A small image captioner, trained from scratch.
Training: adamw at rate 0.00099, 12200 steps.
Rows from block 8 of the image encoder, named by matrix and row number. Rows with one number belong to one neuron. Each number is 500 + 25 x the weight over its row's rms, rounded and kept within 0 to 999. All counts start at 0. Numbers have three digits each. After the name is the row's rms in percent of the matrix's.
# fc1: MLP up (encoder.blocks.8.mlp.fc1.weight, 1024x256), inputs 0-255
# fc2: MLP down (encoder.blocks.8.mlp.fc2.weight, 256x1024, transposed), outputs 0-255
fc1.419 117:552507530515515518493474491498509541527438502495486521501540506500488550506451496501557552474501537503443481491502500506484469453512540475507502465526454492528502459517496476488517473499501462488485507514536510512510520516523521492505488521474513510459490492486524545476506497521501497506529504451493468500487493503449489500496460464439504471486509461489527492561487517455481514525518488511531513471525474512525447456497541489502489555494511548519512475521515492495477509514496550507525526502481499501525495513482449489503479523476483481536492513463484519475546527511519476441476492521477493501504500489541501551509520499540463511496521533483507523508480493466532456526472478489545513509482499491500531540506502507521507516465505543499514539511518494479544552507521481
fc2.419 125:551536482509464495512525527523543483512501523500509483526469516498496475470498502502525516493522478506447531494535513498516490543519460503507510518465531525526520549538482517499506515522522496505462497522527492512495507465499509506500503502519476527527516510499487498472520480498498517491497528462504507545510489503531514491508547491500476528488510494462493476555533538467531509489465355505486535480495531531457467494480542502501480474528502519515472491467473475511502511495500454506532507525516497526494468461542550528518527506497492515505473491535512531529480536512500488506537531505498512498524511552499508461467514535525501500528522468533502535508457537482500492477546514504442508503513482505538521521496536464507491482518498474464497490459501507478463507496507465
fc1.420 169:569522510511525497495497485507509549519436499511512503489504507512490562509458483493555555504493543485436490499507515491486474433506544504507499500528435512516511453498491507500496492487488466507490508503498509527488498498501497502503500507518504496491503485490525543496494495505512484496511529446494513540501499499442495493491445443438513462511505480496512489571481514490492499489531483520485509489498479515513430439503524493504467562501497542494524496521511520510494516514504552512522532483500503502509502525506433485505490523497489489534486498487488497479557498502505509447488487503470487509505510503551499573520494521518488497513527551489509513510488499486518471513458497499563519500485511480487508503497506511485499506462507515482508536506491495489553574510506464
fc2.420 162:557544498505452497512542522537551484542489519487494486526473527499505478488505495499528534488518471520462519513537520501505505541512476507534516530436536523507530554543486526524511507519523498496486487533511484506495516470496503523498505505530475517515516513502499489475527483506503507501504521450511534523515498520541500496531538494491484523459520491474490485554521526470512517498486415502504538488480531538467484511499532515500482485541492526529480484471458487509521530500509463498528522535512516526505475480537538536520535519501493538524486489534521534544492536523502482518541520494496502512536531555489526468483532528548523489526525477545503526518476536497516496482535512516450498516528481497538533542497527448504499479535504477468501484466502523489466501487502487
fc1.421 033:497478522511511530487464501469511457510508497524506530500535505472543487493503498530514503486518497510529472503480504535511482523531492463483494470512513481477510520520475464493522489546511479486489510514523516478524525530552511478509493531476509502454492479501505508475551521508516555496519473485490478468501498511503500500479518506509501504456503480514502504477535496474470489514468633510522510474527490504515490522491518492504531484444499501527522465483455423474479484445472485502520522519482480502521469467446501555516487514471466475527495493470478501491478508493536457495475507526497536500497493500469519488491537489526474551448490489474506517486488444473524499523501475474475512493483500523522537545467492444509501535487516521545459494529515497465489480485510504
fc2.421 027:546446475509515485507533481476452489459520499538548493514513457504520513478480510511476485509505550489499518458500512476518492463468535489485526500475494505513514497469494454528499523502507472526504520512520531530453520508501481464456484542519493510480461516538508514568493489532492467527512505517551465555532469488471505513485448468513498510526541504524516483499508499540473491460472470506477497506487494498555567539498503483505516519477537475499512497526468499468530482521500525500516527549503503510508511543489503475490514465481512500490514483503484480470560479449509491508492510510523459529496495421487490549497489522460553485492511511503504506536559488503520510513467504515532525515495530515486502456506504516505502519498500497545486496514514531518547508482476504
fc1.422 084:513486526487498528488452521474470460488516488519516524504532490483559484480514518512494470496512462517508481519498506538528495528503475458482476462481516475483508527497469480515535516512515482496509493484484526472527527536543506480493517523483525496449512477506482495496522544488525564503527473483514494474519511515544521508467541505486501521450485480512503483494531499493501491504471551509501489472524495484523516531490483459490537463479498486538519467493439483479510486422495472494512501534496474495507488469498516551518471507465478470510518472483474514508474527481538459479498518538499546500485493470456525475479480477530466564443489496484493521478507470461512507527530466475480517502509497520511516560452495434496494532497500523537436498512510500473499491466496510
fc2.422 059:489513500524461525496489506497524526493505514541533522517520499509495518508506540517519502488511491502490542502527488517525465535480483424507499478457526517551492471507514540493518555501507532507474516495546517541470547494559516508567528502484482517564528507492483511501524488493500529512545540499479508511493518505527526511505535524491491487465500511484508532519496548481523530504486412500495518461544521507474483472515550508499504506507503544551501461519445487521464504492530532547494493555519486539502473493528500549482495512485521494515513523521489530520495486498528468517493562512507533481504499501538511494498519537519478528522513517497495513502472558510490479504553497474491512495485496505502508521484502477488496515513510517478507557469492479516513529520534450
fc1.423 159:522503483474493537516476535506523535465498533473485514467544447494538533498501495478503512533460515508474486475543526511488490495464517503502521465469487463538487465505499527477554517491503483533527522506528536526507510512493532526535485534493506481471474521512491509481493541454482553542519489484545521493481472467509485550503489508458523510454446491472549509520474522452535483520486515537495493503480462498522490486532545475534518510511481528529512499525470531506515538462544525484507497518494517509487528526507499530470481496487491478495486512501455527500506528516519496470519486532509564494451490485525482498520504489531489522475531500502480484486486512476523480531467459492489532464514511487500474531488544445524465502483466507485461530477498500488506498450453462
fc2.423 169:533512480507459521520503534516520541519509498528514513542517508509506513482514542502512505538547497495461560487538521517561478511493491434525510477454536534554521509527512504509532537506542523515492507505553518540453548484538507516507519508529467555524515528523507511504505493509497521520530549480515500538511500490515523522510525510518478521468503516468503513538505557501496492521473433524515515475533525515467470492475558521528499512549515511536486469505475484499507527510507511508522494566542492551502472504552495530514507510495510521511498518539508522507491526501508461515517544506509517499550520520540517484514495552503504516516521491520486534510476564510507505500532511489490517498515471514536508508522500504522499494505501501494513526457512493523506516532508458
fc1.424 070:563469524499523503457474499466463470509490496513519513500531503467538478488480526544521495506532469517480460505478522517525473499501500481473478459535488491475516512509476487511524507549508451505506476489478518452498501507519496489507512521504513490446508477500500517449548529496524543498514455443507504507512512499514505513470523483471511491467484491527487476532538497488499484489523576510489498488507497497527482511496485503496519475443493499508530486485458448469503479450500487506527536494507483489504459456454491532510474531471479463548511478488471510472504516489524488454467507524482538510491491478475518520479500507525463539467462514485499524482500437469535481507531488469514500493486513531529513563462495450495488516469497507558459504530494494459523524474497516
fc2.424 045:522511485537482535522488530524501535545522521518514539509512532524490519479492541514544501526488517531482507526502505502485491513528511531513507507465528509504510489522503515505490474500494519545477523494492530540470540514539552555506532514480535505505541506516482528522525523531513533528545505492446508515500521529527510506520508554518509522477497510495520527530509507511565479534513381520530517540544508500490519505508514536515498496509524523530495480500498511542495504509546527561527483549523516503504522534515513529485506537470530527516517544507492511501508499512529473519530538523528532490525525497521525507509528499533496535534520492515485541508496516520519500504533517501480529529490502523538498531529507523487509516505511545499526533496530501518499508561543528
fc1.425 032:561475527489523515469474520477494483509484510491498524507527499460546478483491494530528512495526491503473465505482513526521471467491498472471483488537468468500493499524483482500522507554523463488526514493543519468506513513527513494501501520479503514456492483530504515462547528498507554510509463439530486490501504498497505523475501471474495477456485487517484488544523498474500498512536583504511497482514483486513444491502527490501516510450507510521519474487454413473492479443495498473526537498500485517510468457459466528500480521475487459551505496481484491473514496493527467459483507516482550492495497516481521554485489490516474538465476517483480528464475451475525487516500484477521501501493492519532518520466490446515499507466478514542469493519517487468532534476505505
fc2.425 047:539501466533497506509490512495502511515505524549545505522503505512486507458489515504537518503510496519491506509536499524540484534451474399501499501454491522508525511514467509501510509510495494521444514504509502528438568476525513551527516508448500518516534491495476521512521463500504512518529523482488483526517517493529517497494545524522492512519508510490512501537508524498562509469483429509487548485560525505488475480485523524491482491510486508507490485487463505535507511488535493552519508587507478543500480487538512521476506520485499499504502483531495540508521503487518459498542548512522507501526505508508514500490537532493518520547502498513497560527488535490502487502548500490451519513482484519535489530480524492456490506511524508482490534468486505509481520533547498
fc1.426 053:541487532492508524484434519481501485512521487511513542506545504497544504473491525529510499471522481520497487517499506536510494505515507454500480464496510470497502512481476465503525485529535471479497495506508521489534525524550506470494508531469508516443499474509506520490511528517528560494544476464503462466511505521529513498471529499480497512450506471519503491507519507484483506510488597507519502461530493479512515509482502486486531488479519504533524458496451466478481490422490498482512508528471471492530483476480503546519486508444466479511496478463460509493490525487543451476483513525496540484500499483491523494492513482526474549450472497477485520471502489472507500528521463490495503518493490514512537583467491445510504535495502537536458522526534503485513503479515501
fc2.426 053:464473501494506504499500484476456502471524481503498525489507459504507499519487491527455491507487553497547463479461485516503539465490551465494510513495497468479489485479514466517494490530476477511540529504471524486470519541519506489475503516499542492487480507518526512549496544535494483546506468534490493476498491485453524527487456516545526504474512516548538509469528469548488501504540512507511470546491470482569546533501457511514546518470522466528539475501488544503527488525503527502497518538492494483513559528469485510490500491486529493484516510477485449465528469480508474515482503519521481527478490466480495532522464475479539494475494533485512494512534469514530538516471491528547501522494533517494500505520502489522520523490511523549517477556502524510542469495476538
fc1.427 060:520486516514520505462468482463496451513516497502505526512452511498516427492489506535514493475536467496522485502483502518510490504512490464490486509547503497421515524453476487510506479557504475484492458493443506437507525520535496494501507513491506499505499480489506522495514502519516541487515422477499478494504509504523499497480536492531497489465503474520459485488547473549480502494522591499518510473516495509517501511496464491495515438458504484516517459458467418482481467458492470513510535500497491488519459464479490523503487516458476493533502486470496480483490479498528466521461498516489521511507493468456512512483517486507468551461467493481507519488522451458502493513535491496498469504476503526491521494477489471505503531493507526543481486545504492472483494502518514
fc2.427 076:463451526512539490498489488493454491482502462490487544508491499517479489518477466506473504474497538479503505497497505514493556487533509471493490527517490481508484486474493464536502512522476467503512514479492502469476522531535526488489519498470492482472514497526523529545506518501507449506512497512492493484474504491466520500499455529508509497539503484524511524492510490545487535494541547505523473488512490462523587536498500499500511483489503463487500466478569503516488496530493514518498510487497483486503503503487520467502472490468514489485507548489509484446521476502519481564484466512519452546489482460455496522500485483476531477492475513499533487540551487494537535500476501530499498508479549506488504520528517599516499514459499529546537476527519542476500422486488478
fc1.428 159:510526482469489532517480544510528540456505531473485506468541444499527537496501495478505518539477517490473482476515526502491476479461526513485518461467483464521485461507504529480552528477505485535535504499514530525501505506487529526536488529492508481481477523519485506477511535449482548543514475498546523494483475468507488551505488494462521507451442493477544507514475529472541481518492514534495485508476462490527496478530540472532513509502479530523507507534480529503521526467546530482513498515499519500479530527509485519471479503493496478518492512507458529488510531512512503481494489524498561491453494470527480498514462493523486515480543515507476488484481497483531468522469463483494536462523508492481470534493544449520464496479462502479466530486499503482507501448446467
fc2.428 139:526517494502456514522505522518512530512524497526523526522532502511508511493514520525516494524525504481468559488538508508545500528500471419513503500446543538556517523524499516523532547519533521524467516512557522518448561482545510514519519524512464543533527518521503512510517478506501520529529563487512505540522503501510514517507530524516473524465520509467512520521518552491513498514467442512517514460553528497457502493499555506512496492522513515536484470495475475514478509507509507523530497575520502542495460483539530524510509505499508508496502512524514531501500533504515450522536544527527525506517509528526521494494515544515513527522520493522509525524480543502524501501541506503471519509521494528532520499520518508510498509495513523488506526460514514499485501508496454
fc1.429 073:562482518469500510471485533465486503493495505492501499510551486488537513473478535521526503510524471527455467506475504524526475484476509491479486436508477453490482495500502494512529520528528461496537469477487508468509496507504506494501516509503521512432501499525488516459527534489510551516505446434539497496508506499527511522475504481451493491452478491518499477544526500481528506503524551508485477497504504478530478498503504478494519490457510515510517501504467471463520491465519506473523535509518486472487477476466470537498470524492503463543513482503483520478509541486508490446458515532482550477488487455497515520485521497535457530467479512511466521464506451471534466505522488473513500501516489515508495577470495454505499494469469500555467512511523500465530524456489503
fc2.429 072:564527477514475497532524536523531489527521503513515504525479528502498479461498503504526505506523486507457517467536516502510509542507466532507520526440539528510536552551485519516506504528521484510469505528510491512485502478513509518477503513522482514516514526513488506490516488509481510508502515450509503532511481481540531504528527505506486538476518493473497476551544521482530495487489392514503526513506527528470478502461528506512480476529512513513475486460471484519517520502496458508550511547526482525501481481539562542524533512491508533501469513530516520516495544518509492518567539509509503513529524529491523473476520523535520506534525460547499540509496532490511501476528503521446520518521480516552521532513537473502494493524508481472512487477510522480460482503505494
fc1.430 077:439462495524507495493503476490485423516515500503492516504462520491484429517504517512459437483503461534591519489512492487490534564523476498499511524522556510494513553502502494491492470517491520489474498521473488469488503500503498504504484492490476495528492493473515494522493482517495492481496502536477490490489503499521485485517569527565502510504518506510487524442515485535474500506467501482516525503500510526491541570501460544504514434500495448499485494471515473509474496511475441520472485487485511499517483467515562482502526478499491522475491512491512484536469485518495498552504486487517487518522495508453489459498506496475514494506465454489518496517522512510462553491550509502466484503470504507522508472517482510506513502532522501540516472511498500523461456519520513
fc2.430 080:502517514509482495452509487493529525488476516507513471510529478486516539513537505505538543516502508497485516555513494540510485503480499489541488500510476511516469522522514526495480489493510511505509494500521496503503511480495499523554507492471501499541522462462527489486488491511541517503495513531484467516519552530531492499504545502471505460502490501482498517519497528471479508505488307474484533497541523508476508487534523522486487550518516537506498531513499503489511513491579503518499515518480527501530497483528498502490508504547504498555529485509510542524511488520526494473487525502487519479504515521517497516490486518519479509484509533488508487494451526564494471519548507490499467490492513486500506493501483482493509517528508496472490528472467487544530544497515498
fc1.431 142:493489491538484499518504475506495483525499503492476516513501521498443508535517504502465466458498485520513531483494471488473541526515471488501523511501543512504499521503515486477485436500484545473460509541534472511505513501511509501499463483468466514501481510460523477520481458546481456491495535495476461474473488501508470480531505524504486520527535499499501539493497490498468521522471433469547538491516510525470500529499495538502505496516516478500458485485551500504447497547485483515463461504468514508537511494512532458497550463502498542469481529480524493540474492530487486497516485472517442510533503522492488470504525484463538472520484473490527481549504530528455547488510506525480493518479493498513523492544491560524540508545514511505556485493513500544488476556530509
fc2.431 102:521521497515495500507520508509524499508503509524521501517498514516505502505503503502502520496527493481482532507532507519521516519505483516510507512493508512533501529529499517500511522508511507491503504511529499506510495484493510513514513499515477515520516511503513505499513504502503511499494538492505514524503504495512516507516514506508493503495501501479507504530515530496510509500487169502504517480488513514481505513487537514506502503522499511499499528498485480514519508504507489513512512514505494532511475491533518512502509512522510511513497514522512512516509514518511516513515515502501514506513513519501514508494511530514512508510514498520516512516505533505501506498516515510479501500509498502517511525497508475504507505515505481499508497476501509505496507501507472