Weights of a small image captioner.
Training: adamw at rate 0.00099, 12200 steps.
Rows from block 4 of the image encoder of a small image captioner, named by matrix and row number. Rows with one number belong to one neuron. Each number is 128 + 32 x the weight over its row's rms, rounded and kept within 0 to 255. All counts start at 0. Numbers have three digits each.
After each neuron's rows are labels from the 100 images, of 14976, where the neuron reaches its highest value: "top examples" is what is common among them. Only what is clearly more common there than usual is listed. The data: regions of photos with short descriptions (Visual Genome). In brackets: how many of the 100, against the usual share in percent.
# fc1: MLP up (encoder.blocks.4.mlp.fc1.weight, 512x128), inputs 0-127
# fc2: MLP down (encoder.blocks.4.mlp.fc2.weight, 128x512, transposed), outputs 0-127

fc1.181:139130173145181165161096130126172088194139174119142157096178111107078063154137117097106129083172091158024113072152112111158132083118128148125133149077168163142103146126113109127152070153169173103089167134151088160169096151087131122104157108161169087063116136154063101093135085128136109144179128109078134110110143105088076093161118116147089160151158135133153091128102173129119141086150
fc2.181:100089146158160128168103152074114132105124131150056081115114150128124101107147117121160177152160129183111156051142142141138108137150163137073082130119106146109121162136191139187207094144119175163156184125108099088122136124159134125101147108070122060140154107075180146137128126145131160178011163180114117153128111162141123110143156161134176095155140127099168141132072165143128097138092
top examples: text has "man" (25 vs 8.2)

fc1.478:142105192130145200101096149131173124172078173082138183088162168119082066121093120118093116097156091116057109130089080076104100082172052088118123117107158142200148173121100087136121109097191147087113127122156127141191168143133119163106146111142143100110084102145120126119161098113096086095117102124075128127139123124122119154151094124148085143186135186105107053139139134160152115140117
fc2.478:075142113149103114160140089129106059130158118092143098131124160125110173135088076128116144105166113083129200026114180106116153102077098129133133093106093193052102093114093121095187050169134124123096090105140090175123131112085110124136125113119118114110184138067110130101062134086123075104154107085103124080105142096100122105068122105129090138134106136117132134096112191115127135096147
top examples: text has "blue" (26 vs 5.4)

fc1.470:148107199128152197099088147135179125168075176085138184093167166122080081115094118121085114092154083123068113131089079075104095083168050088124123115109153143203150174123094091132120110090188154094112128118158132143191170142132115163105141115145142098115084108147119120119163103106103079104120098122069135131135130117118128156148096123150091131189132183111103062133140133160152113139113
fc2.470:078145119144108117158146088130112060130158123086146103140123159119112166137076079121118132107161116077130199026116174102103147099077090120133131090104090190058098089112089128091187056173133128129089087098136091174129138099094109120141119123125120122114182139070110130095069141081126072098160105085116126090111144094103127111073120093127084147128097142114138123098109185107131139097157
top examples: text has "blue" (25 vs 5.4)

fc1.190:142097197127142202096097153134173128173082175082139183088161162125079068119093124124091116099153089116056105132084082083103104080171056090121124115105157139198148174118103086134120107098196146091116128128155129136193169137136122165114146115143140099111088100147121127126162100110097088096114099122072129132136124128123118153152091122146092140185138188102105053134139133158154113144116
fc2.190:079145115150104115158141083128108063130161116093145102132121158125110173135084078127116142110162111081129199024116173107112150103071095130133133097104088194057097092115092118097187054167136127118101092104143090179122138107087116123134126112127113117112186141065107127104067140089123070101160103083101126081106145095106125105066123108129087143134103141115129132098116190108132138099145
top examples: text has "blue" (28 vs 5.4)

fc1.166:138143188130157206176136101099171118160114168147170133090169113100067067156093095131092150090159099136049099124177133096133124123150139127116122141098163123125114153109124090154166103138204165087082168139145082120199100122121141076093119069114116064082154122159108114127132067142127134092159137154077105143112120088109092114143163145105113170131163146128145060118098145071112170098153
fc2.166:095126153158177125156123133108128094140159157131110053142157165147142091150157097140155196180171140165109164043162159155144134156146155164130105134151123170095135151151161105167224077165161195117154157151133070144138147160130123154127175149111145084121156125069136185149136143150123123155088163174096141141125145158134148097136156162180163116198146168108171172140085182163142133141132
top examples: text has "blue" (27 vs 5.4)

fc1.449:139156191113149206139159142106189138144108172142187134094187122110069094149072077132083148086160081124081140143175128092142117152151118136120112143115133126132122166119120101155178114130196179101070128131153097127211095098128134080105123085093107055114156140135139097145128081139145102096140138139068102161104137103108104117157182145115131150142152138148144064108101150065138183082144
fc2.449:047131157163167161170153113126130103135155164136148093142182164156186091156152101170146185169151135130097154036142166112146144143119140168155123141110137162109149152150139129141177085175170181147138130150142104171183162158090112193157158098113133100118165144086116181147152134110132142160119119153127147080129153136142160131096168136191137129180143173141180145153073203160153188127161
top examples: text has "blue" (29 vs 5.4)

fc1.493:099121157097162143110088131166172101138106162094195115104173141142090177147107104118110147098148083175129148083108129098179100080141083172101085136082121157099084087156089130081173081138142180118057135079125100165147082114103112144109123094117125068128097136083134081129121146156166118116103130105092108112071142180102061076093102167140094098144149115152173108108070175149116107077151
fc2.493:092091154167155156115125168106128145142159152163108111136163201187146060118174120183157188168134129169092135117166183143156117154123182161129098168171166135133155165175180156181124131169152178166156161141141141144143149167134169138109185118092132094132152142158123176167141114147154161156096161165116114147156120146149184134173175179178159139183159168123170155139105152164171134169155
top examples: text has "man" (25 vs 8.2)

fc1.174:154165173091132170087106131127170120166110163071135138103166160129087039126078095100089120096151084113040134140085062066110099108136055102138125131107114139183139153124069094126131096055168160102102097064157119144169141107124117145048148109139133094096088125133102110112137112113111067086115108117082121151128119119110123147184116121143093059158131146117111086131130128146143112121119
fc2.174:074111103118133115136128082137101068134118083103151088118099120111101163066113076102100168141168099082102210040116137098116149112102094120169122122097117196050121101124091150097163033155125130170091103114117111145111117130107127142141128117106125114112152130063119135110068123107110128087177107046090156093104182113108146114073122126129095100149131143094090103104134183128113156097126
top examples: text has "blue" (26 vs 5.4)

fc1.195:147137166156180157171106159114177088169135171117158155106184114107083127153133109101111142085169085169092126052148114121183122096118148173132117136085166174133083136145105125124162076142152184114076160120138091173161091159085117121089166095152164080092126135150068088107122084148153107124183109109083128119088153113084080070169116135153109132157151129143177104128086191131119145070157
fc2.195:085089150170141141166120164075129125147160162160081097121151163150139070142141115160144181158149135174109149090148168145158130154154179156092109172144148145113142171140193137193184111175147177150162162146122108129137134152130155145117170110090137083131144120091154151150124133144144178186050164210124106105140106168145140136145159157139177074156151158118198173142057168165152112143127
top examples: text has "man" (29 vs 8.2)

fc1.447:108129171094127153082106108092182080156092175108141085125175169146085116099094063147069118082143070127086129125092119113127100139122093120097111144072070134088153119104098122137121084104149169139095112084131129134167115091102128131134080138083070089115079160096119075118079121105155120091081137103072134135098154157074035152085105134118116079131167107165101108085128147123091103090093
fc2.447:134136137093151115088150113149115158154134111122189186153114174132104110063143149125105148162150068094096167048110120123147101120082110113213083167119139172144127093117105138100124101134105171166142124119138144182135138132093177167137153150200118097137188138161083147144171134089106055075184129069107143134094174139100170155103138148118116176129123174077087135095134159105164185114144
top examples: text has "man" (25 vs 8.2)

fc1.454:137182179081124171089118090126186104147114169100138100109175153127087054124085071124083116101140071108065140153085085085114086126124098110138111121105091127143143146132069098119139103041170170107094095056151122147176135079116104140069117134121069085108094133113106101116127115112124080067085106120071122142118123107102117152155130123136112031147122142128113086122127131150135111106123
fc2.454:126133114119125136120143112175133092140133113099144157145127152111120139051089070108161163145180119094084212020143141124108137095085094151145114113129105194100132100083098149093153046144159159182104114076126125150149190107133135103141123158153146126120161178102122166112098155063144087082156099066101113093116147094087154132112154121137101154143086149119075092129173174124115115108167
top examples: text has "blue" (28 vs 5.4)

fc1.510:120128194108138183113100129126204086210124207109120127121210125123076043117142099122100111101149065127012122082115123128123118123132105113129130155043126155154142144109127107124119058135174184122105132114144130134189140125114138120114145138136134090091085144119083088092119118105134103123123133102029143114122145140083065135116138116139115119141155132143114090113128145117132126107116
fc2.510:118164127137121119084163073144096173065123107072132131162113173128118169133078169122118150141113095073202081124121167143117090091098072125152077113133109100110096072119071116082207172152142141085093084099151103159137156095131125126143115135119117075169135156144154146099136160081111123097172093068108134145090145082091174089151129110137072167168106180100087161107141133100132150086158
top examples: text has "man" (25 vs 8.2)

fc1.502:128119140131167117153099135137170073135134160122168139126181082092108163137132128108132139113145084185144143036141153122194112114103163192147087132061143180099079120162118153100142053125117189140072151126104113156124087132093111104106148112140110094131103148134116067116123088139173110138161106108094127122071150094072074059114123158122140117114141098163173138107081204132119152058147
fc2.502:131111168146164135129123158104163175142126159158092147126150149166167043113144161155165187172128160174109109121159148153166092141169172182111080158157152122169133166157188140185125153155165178161158173130139157132163172161152157130118179128108141074154132161157147175149162125148152162172096148191138116146146125147148164127188191173164171112170147179144139176165110134175154115150143
top examples: text has "man" (26 vs 8.2)

fc1.256:118127190117142171122103128127201089214120209116120134119210130125078046122143100120102112099154068130013129065121120125129122122135108118124133160041132160157138137111127112129122053136166187125103133121146128136182134126112140124118145135137137094086086149124076086092126121109137111117125132102029143113119146145081059131118135117141110127139156126142118099116129149121132127103118
fc2.256:129151119129113116073156083136094183050111104078121139150112163129113171131074181122115134129101092081217069145118156146115077092113081119146064115141121082115095079115080125088205187142129132091095088100140108145128149099139127124136113135111121073183119150151167134098146148079108144103162086080105125150087125082089169093161125106129081155160104176091096160101133114102130142087153
top examples: text has "man" (25 vs 8.2)

fc1.60:156159188133173200179132131102179130157113175131173128083183126094066102157101076117091146074165093147078133106183101101155120118138122141112122137108151151158111130125109092148178108121192182089068158123166086157196103138107132103070151070133147058093141131146095096118143106146137120105166126122076123141098139108104108106169168141151124139169145150134151064123093162097126162077151
fc2.60:033108138188166147158109127080135116142163150147116069119169188173180091156162082175148185152160148169105149074143203125139144136130164165114124130137139165085169147144159123177188081175160176145129157135144092144151132141116112112097161076099122086117158155083127188138127135119136147175075122170101126106141125130131149126119174144164163124153142151138178171160086189156144116134155
top examples: text has "blue" (27 vs 5.4)

fc1.172:123167167110170185148150120121169106144119148139212181105165117115091112157092123105088133107142086167094116108158145099193094118118143175107086147116128133125094132156085128141192100134177160104065168097121093131185091130122111075097119121166127067122124153138137107137121109134190092133137107122097132104076140141117106057137175178105083168117136118174179076075074144074117181101153
fc2.172:107098138130191143122128130115134140155126125173103172116123165156120098082162094168103200193137132151093132113142148133178113164106172135137115173168142140162179167164174145169130125162110173164188170151109142121120124184142181165121185100136111099135140124165134131179162124166125156157110154150147151118201162172175177148138172181159178061182165151132121160129128140162169153191089
top examples: text has "blue" (31 vs 5.4)

fc1.101:184137177133141183135157178117184102139145147108161160131181107104081113130093100081081126100154079138104121121102059094141102145151073140101115118124161115159126171142123119173158111105178173113073137129134105105192089111133098088054189088168133070118161168144123099146144067125163077073147135085088114168107141130133124122178136112087081129106123112166133084093114149081151177097126
fc2.101:082109190159163141139130154106185111136144186119077141145134157143174116102127120128171138148167203156108150061153155116107113104140118172098105072113128164126116122134148129159156081151189184153071140074141115147194191100121078084138124126125138087125158177087106190108108139107174100131081073160175125107190129093131172115131145128171122130136094159160136137168110171125102097183162
top examples: text has "blue" (27 vs 5.4)

fc1.88:108130173112148169124094132156173115178083165069139154112168178140092050117097101111087116094153081129055108144078059098107101076180010105067125146113178132175148128116102093130128102159164163113107109142157124164175127148115131155105152092135135101101112149126103095107173136107126115091099130099082129143116139185120103160163078122149063162159128129139111090111129134155119103113110
fc2.88:115143125106146141156148086145102118114101108106184167156134137120134158066090070106112128143169091079111184062126130130087129104073095139191112120100087155118122085109083135094174046098117156153091097119121102145138172121118117141137113125149125122124156149095117158104068143074115064079170069088104134111121149080100159091092132094134091169144074172111078113116155164096134184114203
top examples: text has "blue" (26 vs 5.4)

fc1.414:143143178106162194110146131166173123152101151101182153098171129114078036150088100114086139096152091131043106115108096076154101100149109147112110133131154135173109154138070101121170109098188167096072115109142094145195109082118120111063144087146111066093116136151110111129176101140152064091121113126088120139095127106130127106206156156121079123125125136150150072105095129118128145098146
fc2.414:078105125142172131130119141090120090165127107169122113097105150152118107077165089145118241201158119148096172075155157140191137160129156131116135158148148180125160170143164137153136091171147161162179184145133128129130139185120165137110205106116130116116160102094109132166112112145094144149119144126109131098130147141155162119125176189159173042197138119113092141143143167169162130139065
top examples: text has "blue" (26 vs 5.4)

fc1.183:101156182105118171126136133045181101143114177110146090126179098126081033111103065153089105104163077103067139119127139102117146140099128127143137173085112127131151158066128110133122091134172166128099110133124114104181103117127179086115116141089088087097135165110123091150085067079147081129140150094061145142109151112078084153172115113094161086101177107163109098094127147096123146088107
fc2.183:145161128092142101094154088162107141138099108104153195130134099099106106083086144102137186134174087092118151047142113169153099131118090151191097158136108176155108101123104111104205100113130176135143111146131091149132185141135158165160164160186163087128143109141119149146142166106119104102190154093106161101109202141110170134130165153148108149191141191061100147063134170133163164111137
top examples: text has "man" (25 vs 8.2)

fc1.319:141092208135127230107111146137184134148095178103132164105166179154068079112094125158087113102141088113081087150087097097095095106169089086122120112107138121182161157114118078126112114097220148100117118127161139123222171121148121168151117133135130089129112110138146125141157113111100125099095112116059134124143130125122119158126092118135094128172133189114096036124146120160141109144106
fc2.319:094165129148123122140153078143115075136156119085144122148111174112117179138092105122114131129169114075137174035123163114123146101068086121156135105099086202080117073128085096084185071153136138094112089108166079192129142100079123131140109118156115105112193150086079129106080156100118062081179108081124142100124162106117145117092117113143083162144108157115100141104129196095126155118144
top examples: text has "blue" (26 vs 5.4)

fc1.182:140131164158179152158095155116178109180139180107153157105186129113086101152141088106111131085173084162069129040141112117181130093121134166134126143082158184143085136137109121127161083151149184113079150125149091178156097162090129130102162113154173087079114136139070087108117106139150111137180113109077135111096157108080097074177112127164097133161160127141174106132091190139137134072155
fc2.182:097068152166152140167112171078126137124132165161066112119139153153131084122142112154149176159147141184112142103134160133163117141167176163090097171125172133115127166138201144195171116151144175166164168136117113097138142140137161130106156111081132068139138115098179157141116112148150190192039170209134120118146118171147146130136154158139179080161148151116174160146068159159138106149121
top examples: text has "man" (25 vs 8.2)

fc1.486:153142188117146198093090136121178106154110159092136148094168170116081106124101104112078116090147081117085120130082069068114082108139046100125123104116120143176144176138085091137139107075188159090089115086161123160185155124120092157089152119150114081109079117123092112107146106110113046083112102101084134129128132085123135150152108109152081100181117168121109056132134138154169113127118
fc2.486:101131139133105121147162105158133076136121156082150122161137131123137175092063067121134142114187122081092228036130144130094134093098094136130123100118105190083115087118084141092173047152134155169068085093125098144155145103109100112146107156125140080102150137082119149099077137086169085089160116060150125091161150096115138110120129095145078137140118147102118114103131177116108134144183
top examples: text has "blue" (27 vs 5.4)

fc1.124:120126194109139180114100132124204090214125207111119129121213129122074043118143098120099112103149067126016122080116123127124119123132103112130130155043126155153139143107128111123118061135174186124105132116143132132194139126116136123117145140135137091092085147121081088091121119106136106121126133103028143115121147140083063136118137117139113117140155131141116091112130144118131122110115
fc2.124:119160125133119118084162070144096170066124104071128133157112169127116170134075171120113144139112091072204080125120163142118087092102072125155076114136111098109095071115069116081210171151139140088093082097152102158134154095132128127143118138121116074176134153141154143099136158081110122096172091069110135144088145084093172088149125109137072165164107178096090162105140134098133151087157
top examples: text has "man" (25 vs 8.2)

fc1.359:178122174127153180113142181131178106143128143084153175115174124113084119125096127074084118093158082139107120118078048096144092132153042137097115123124162121161132172146117109159161113104177167113078154143149110121184098120129096113063199101186151073116160158137117102135166085116156062057116137084096122157106140140137120127170124109112062129130120119161131078099115149108152167099121
fc2.359:086108179159166119137130154091168100136150171107077136143126150138176128105123117120180120131164202160110167074133146125090113099140103169090111051116132176128111115137125130150149078151167171152060127075145109142182185092124073076150110124126154103122160179083101176100104127104181096117081056160171133119170128084112174114141141111166106128125080145154122153167113171115090092165168
top examples: text has "blue" (26 vs 5.4)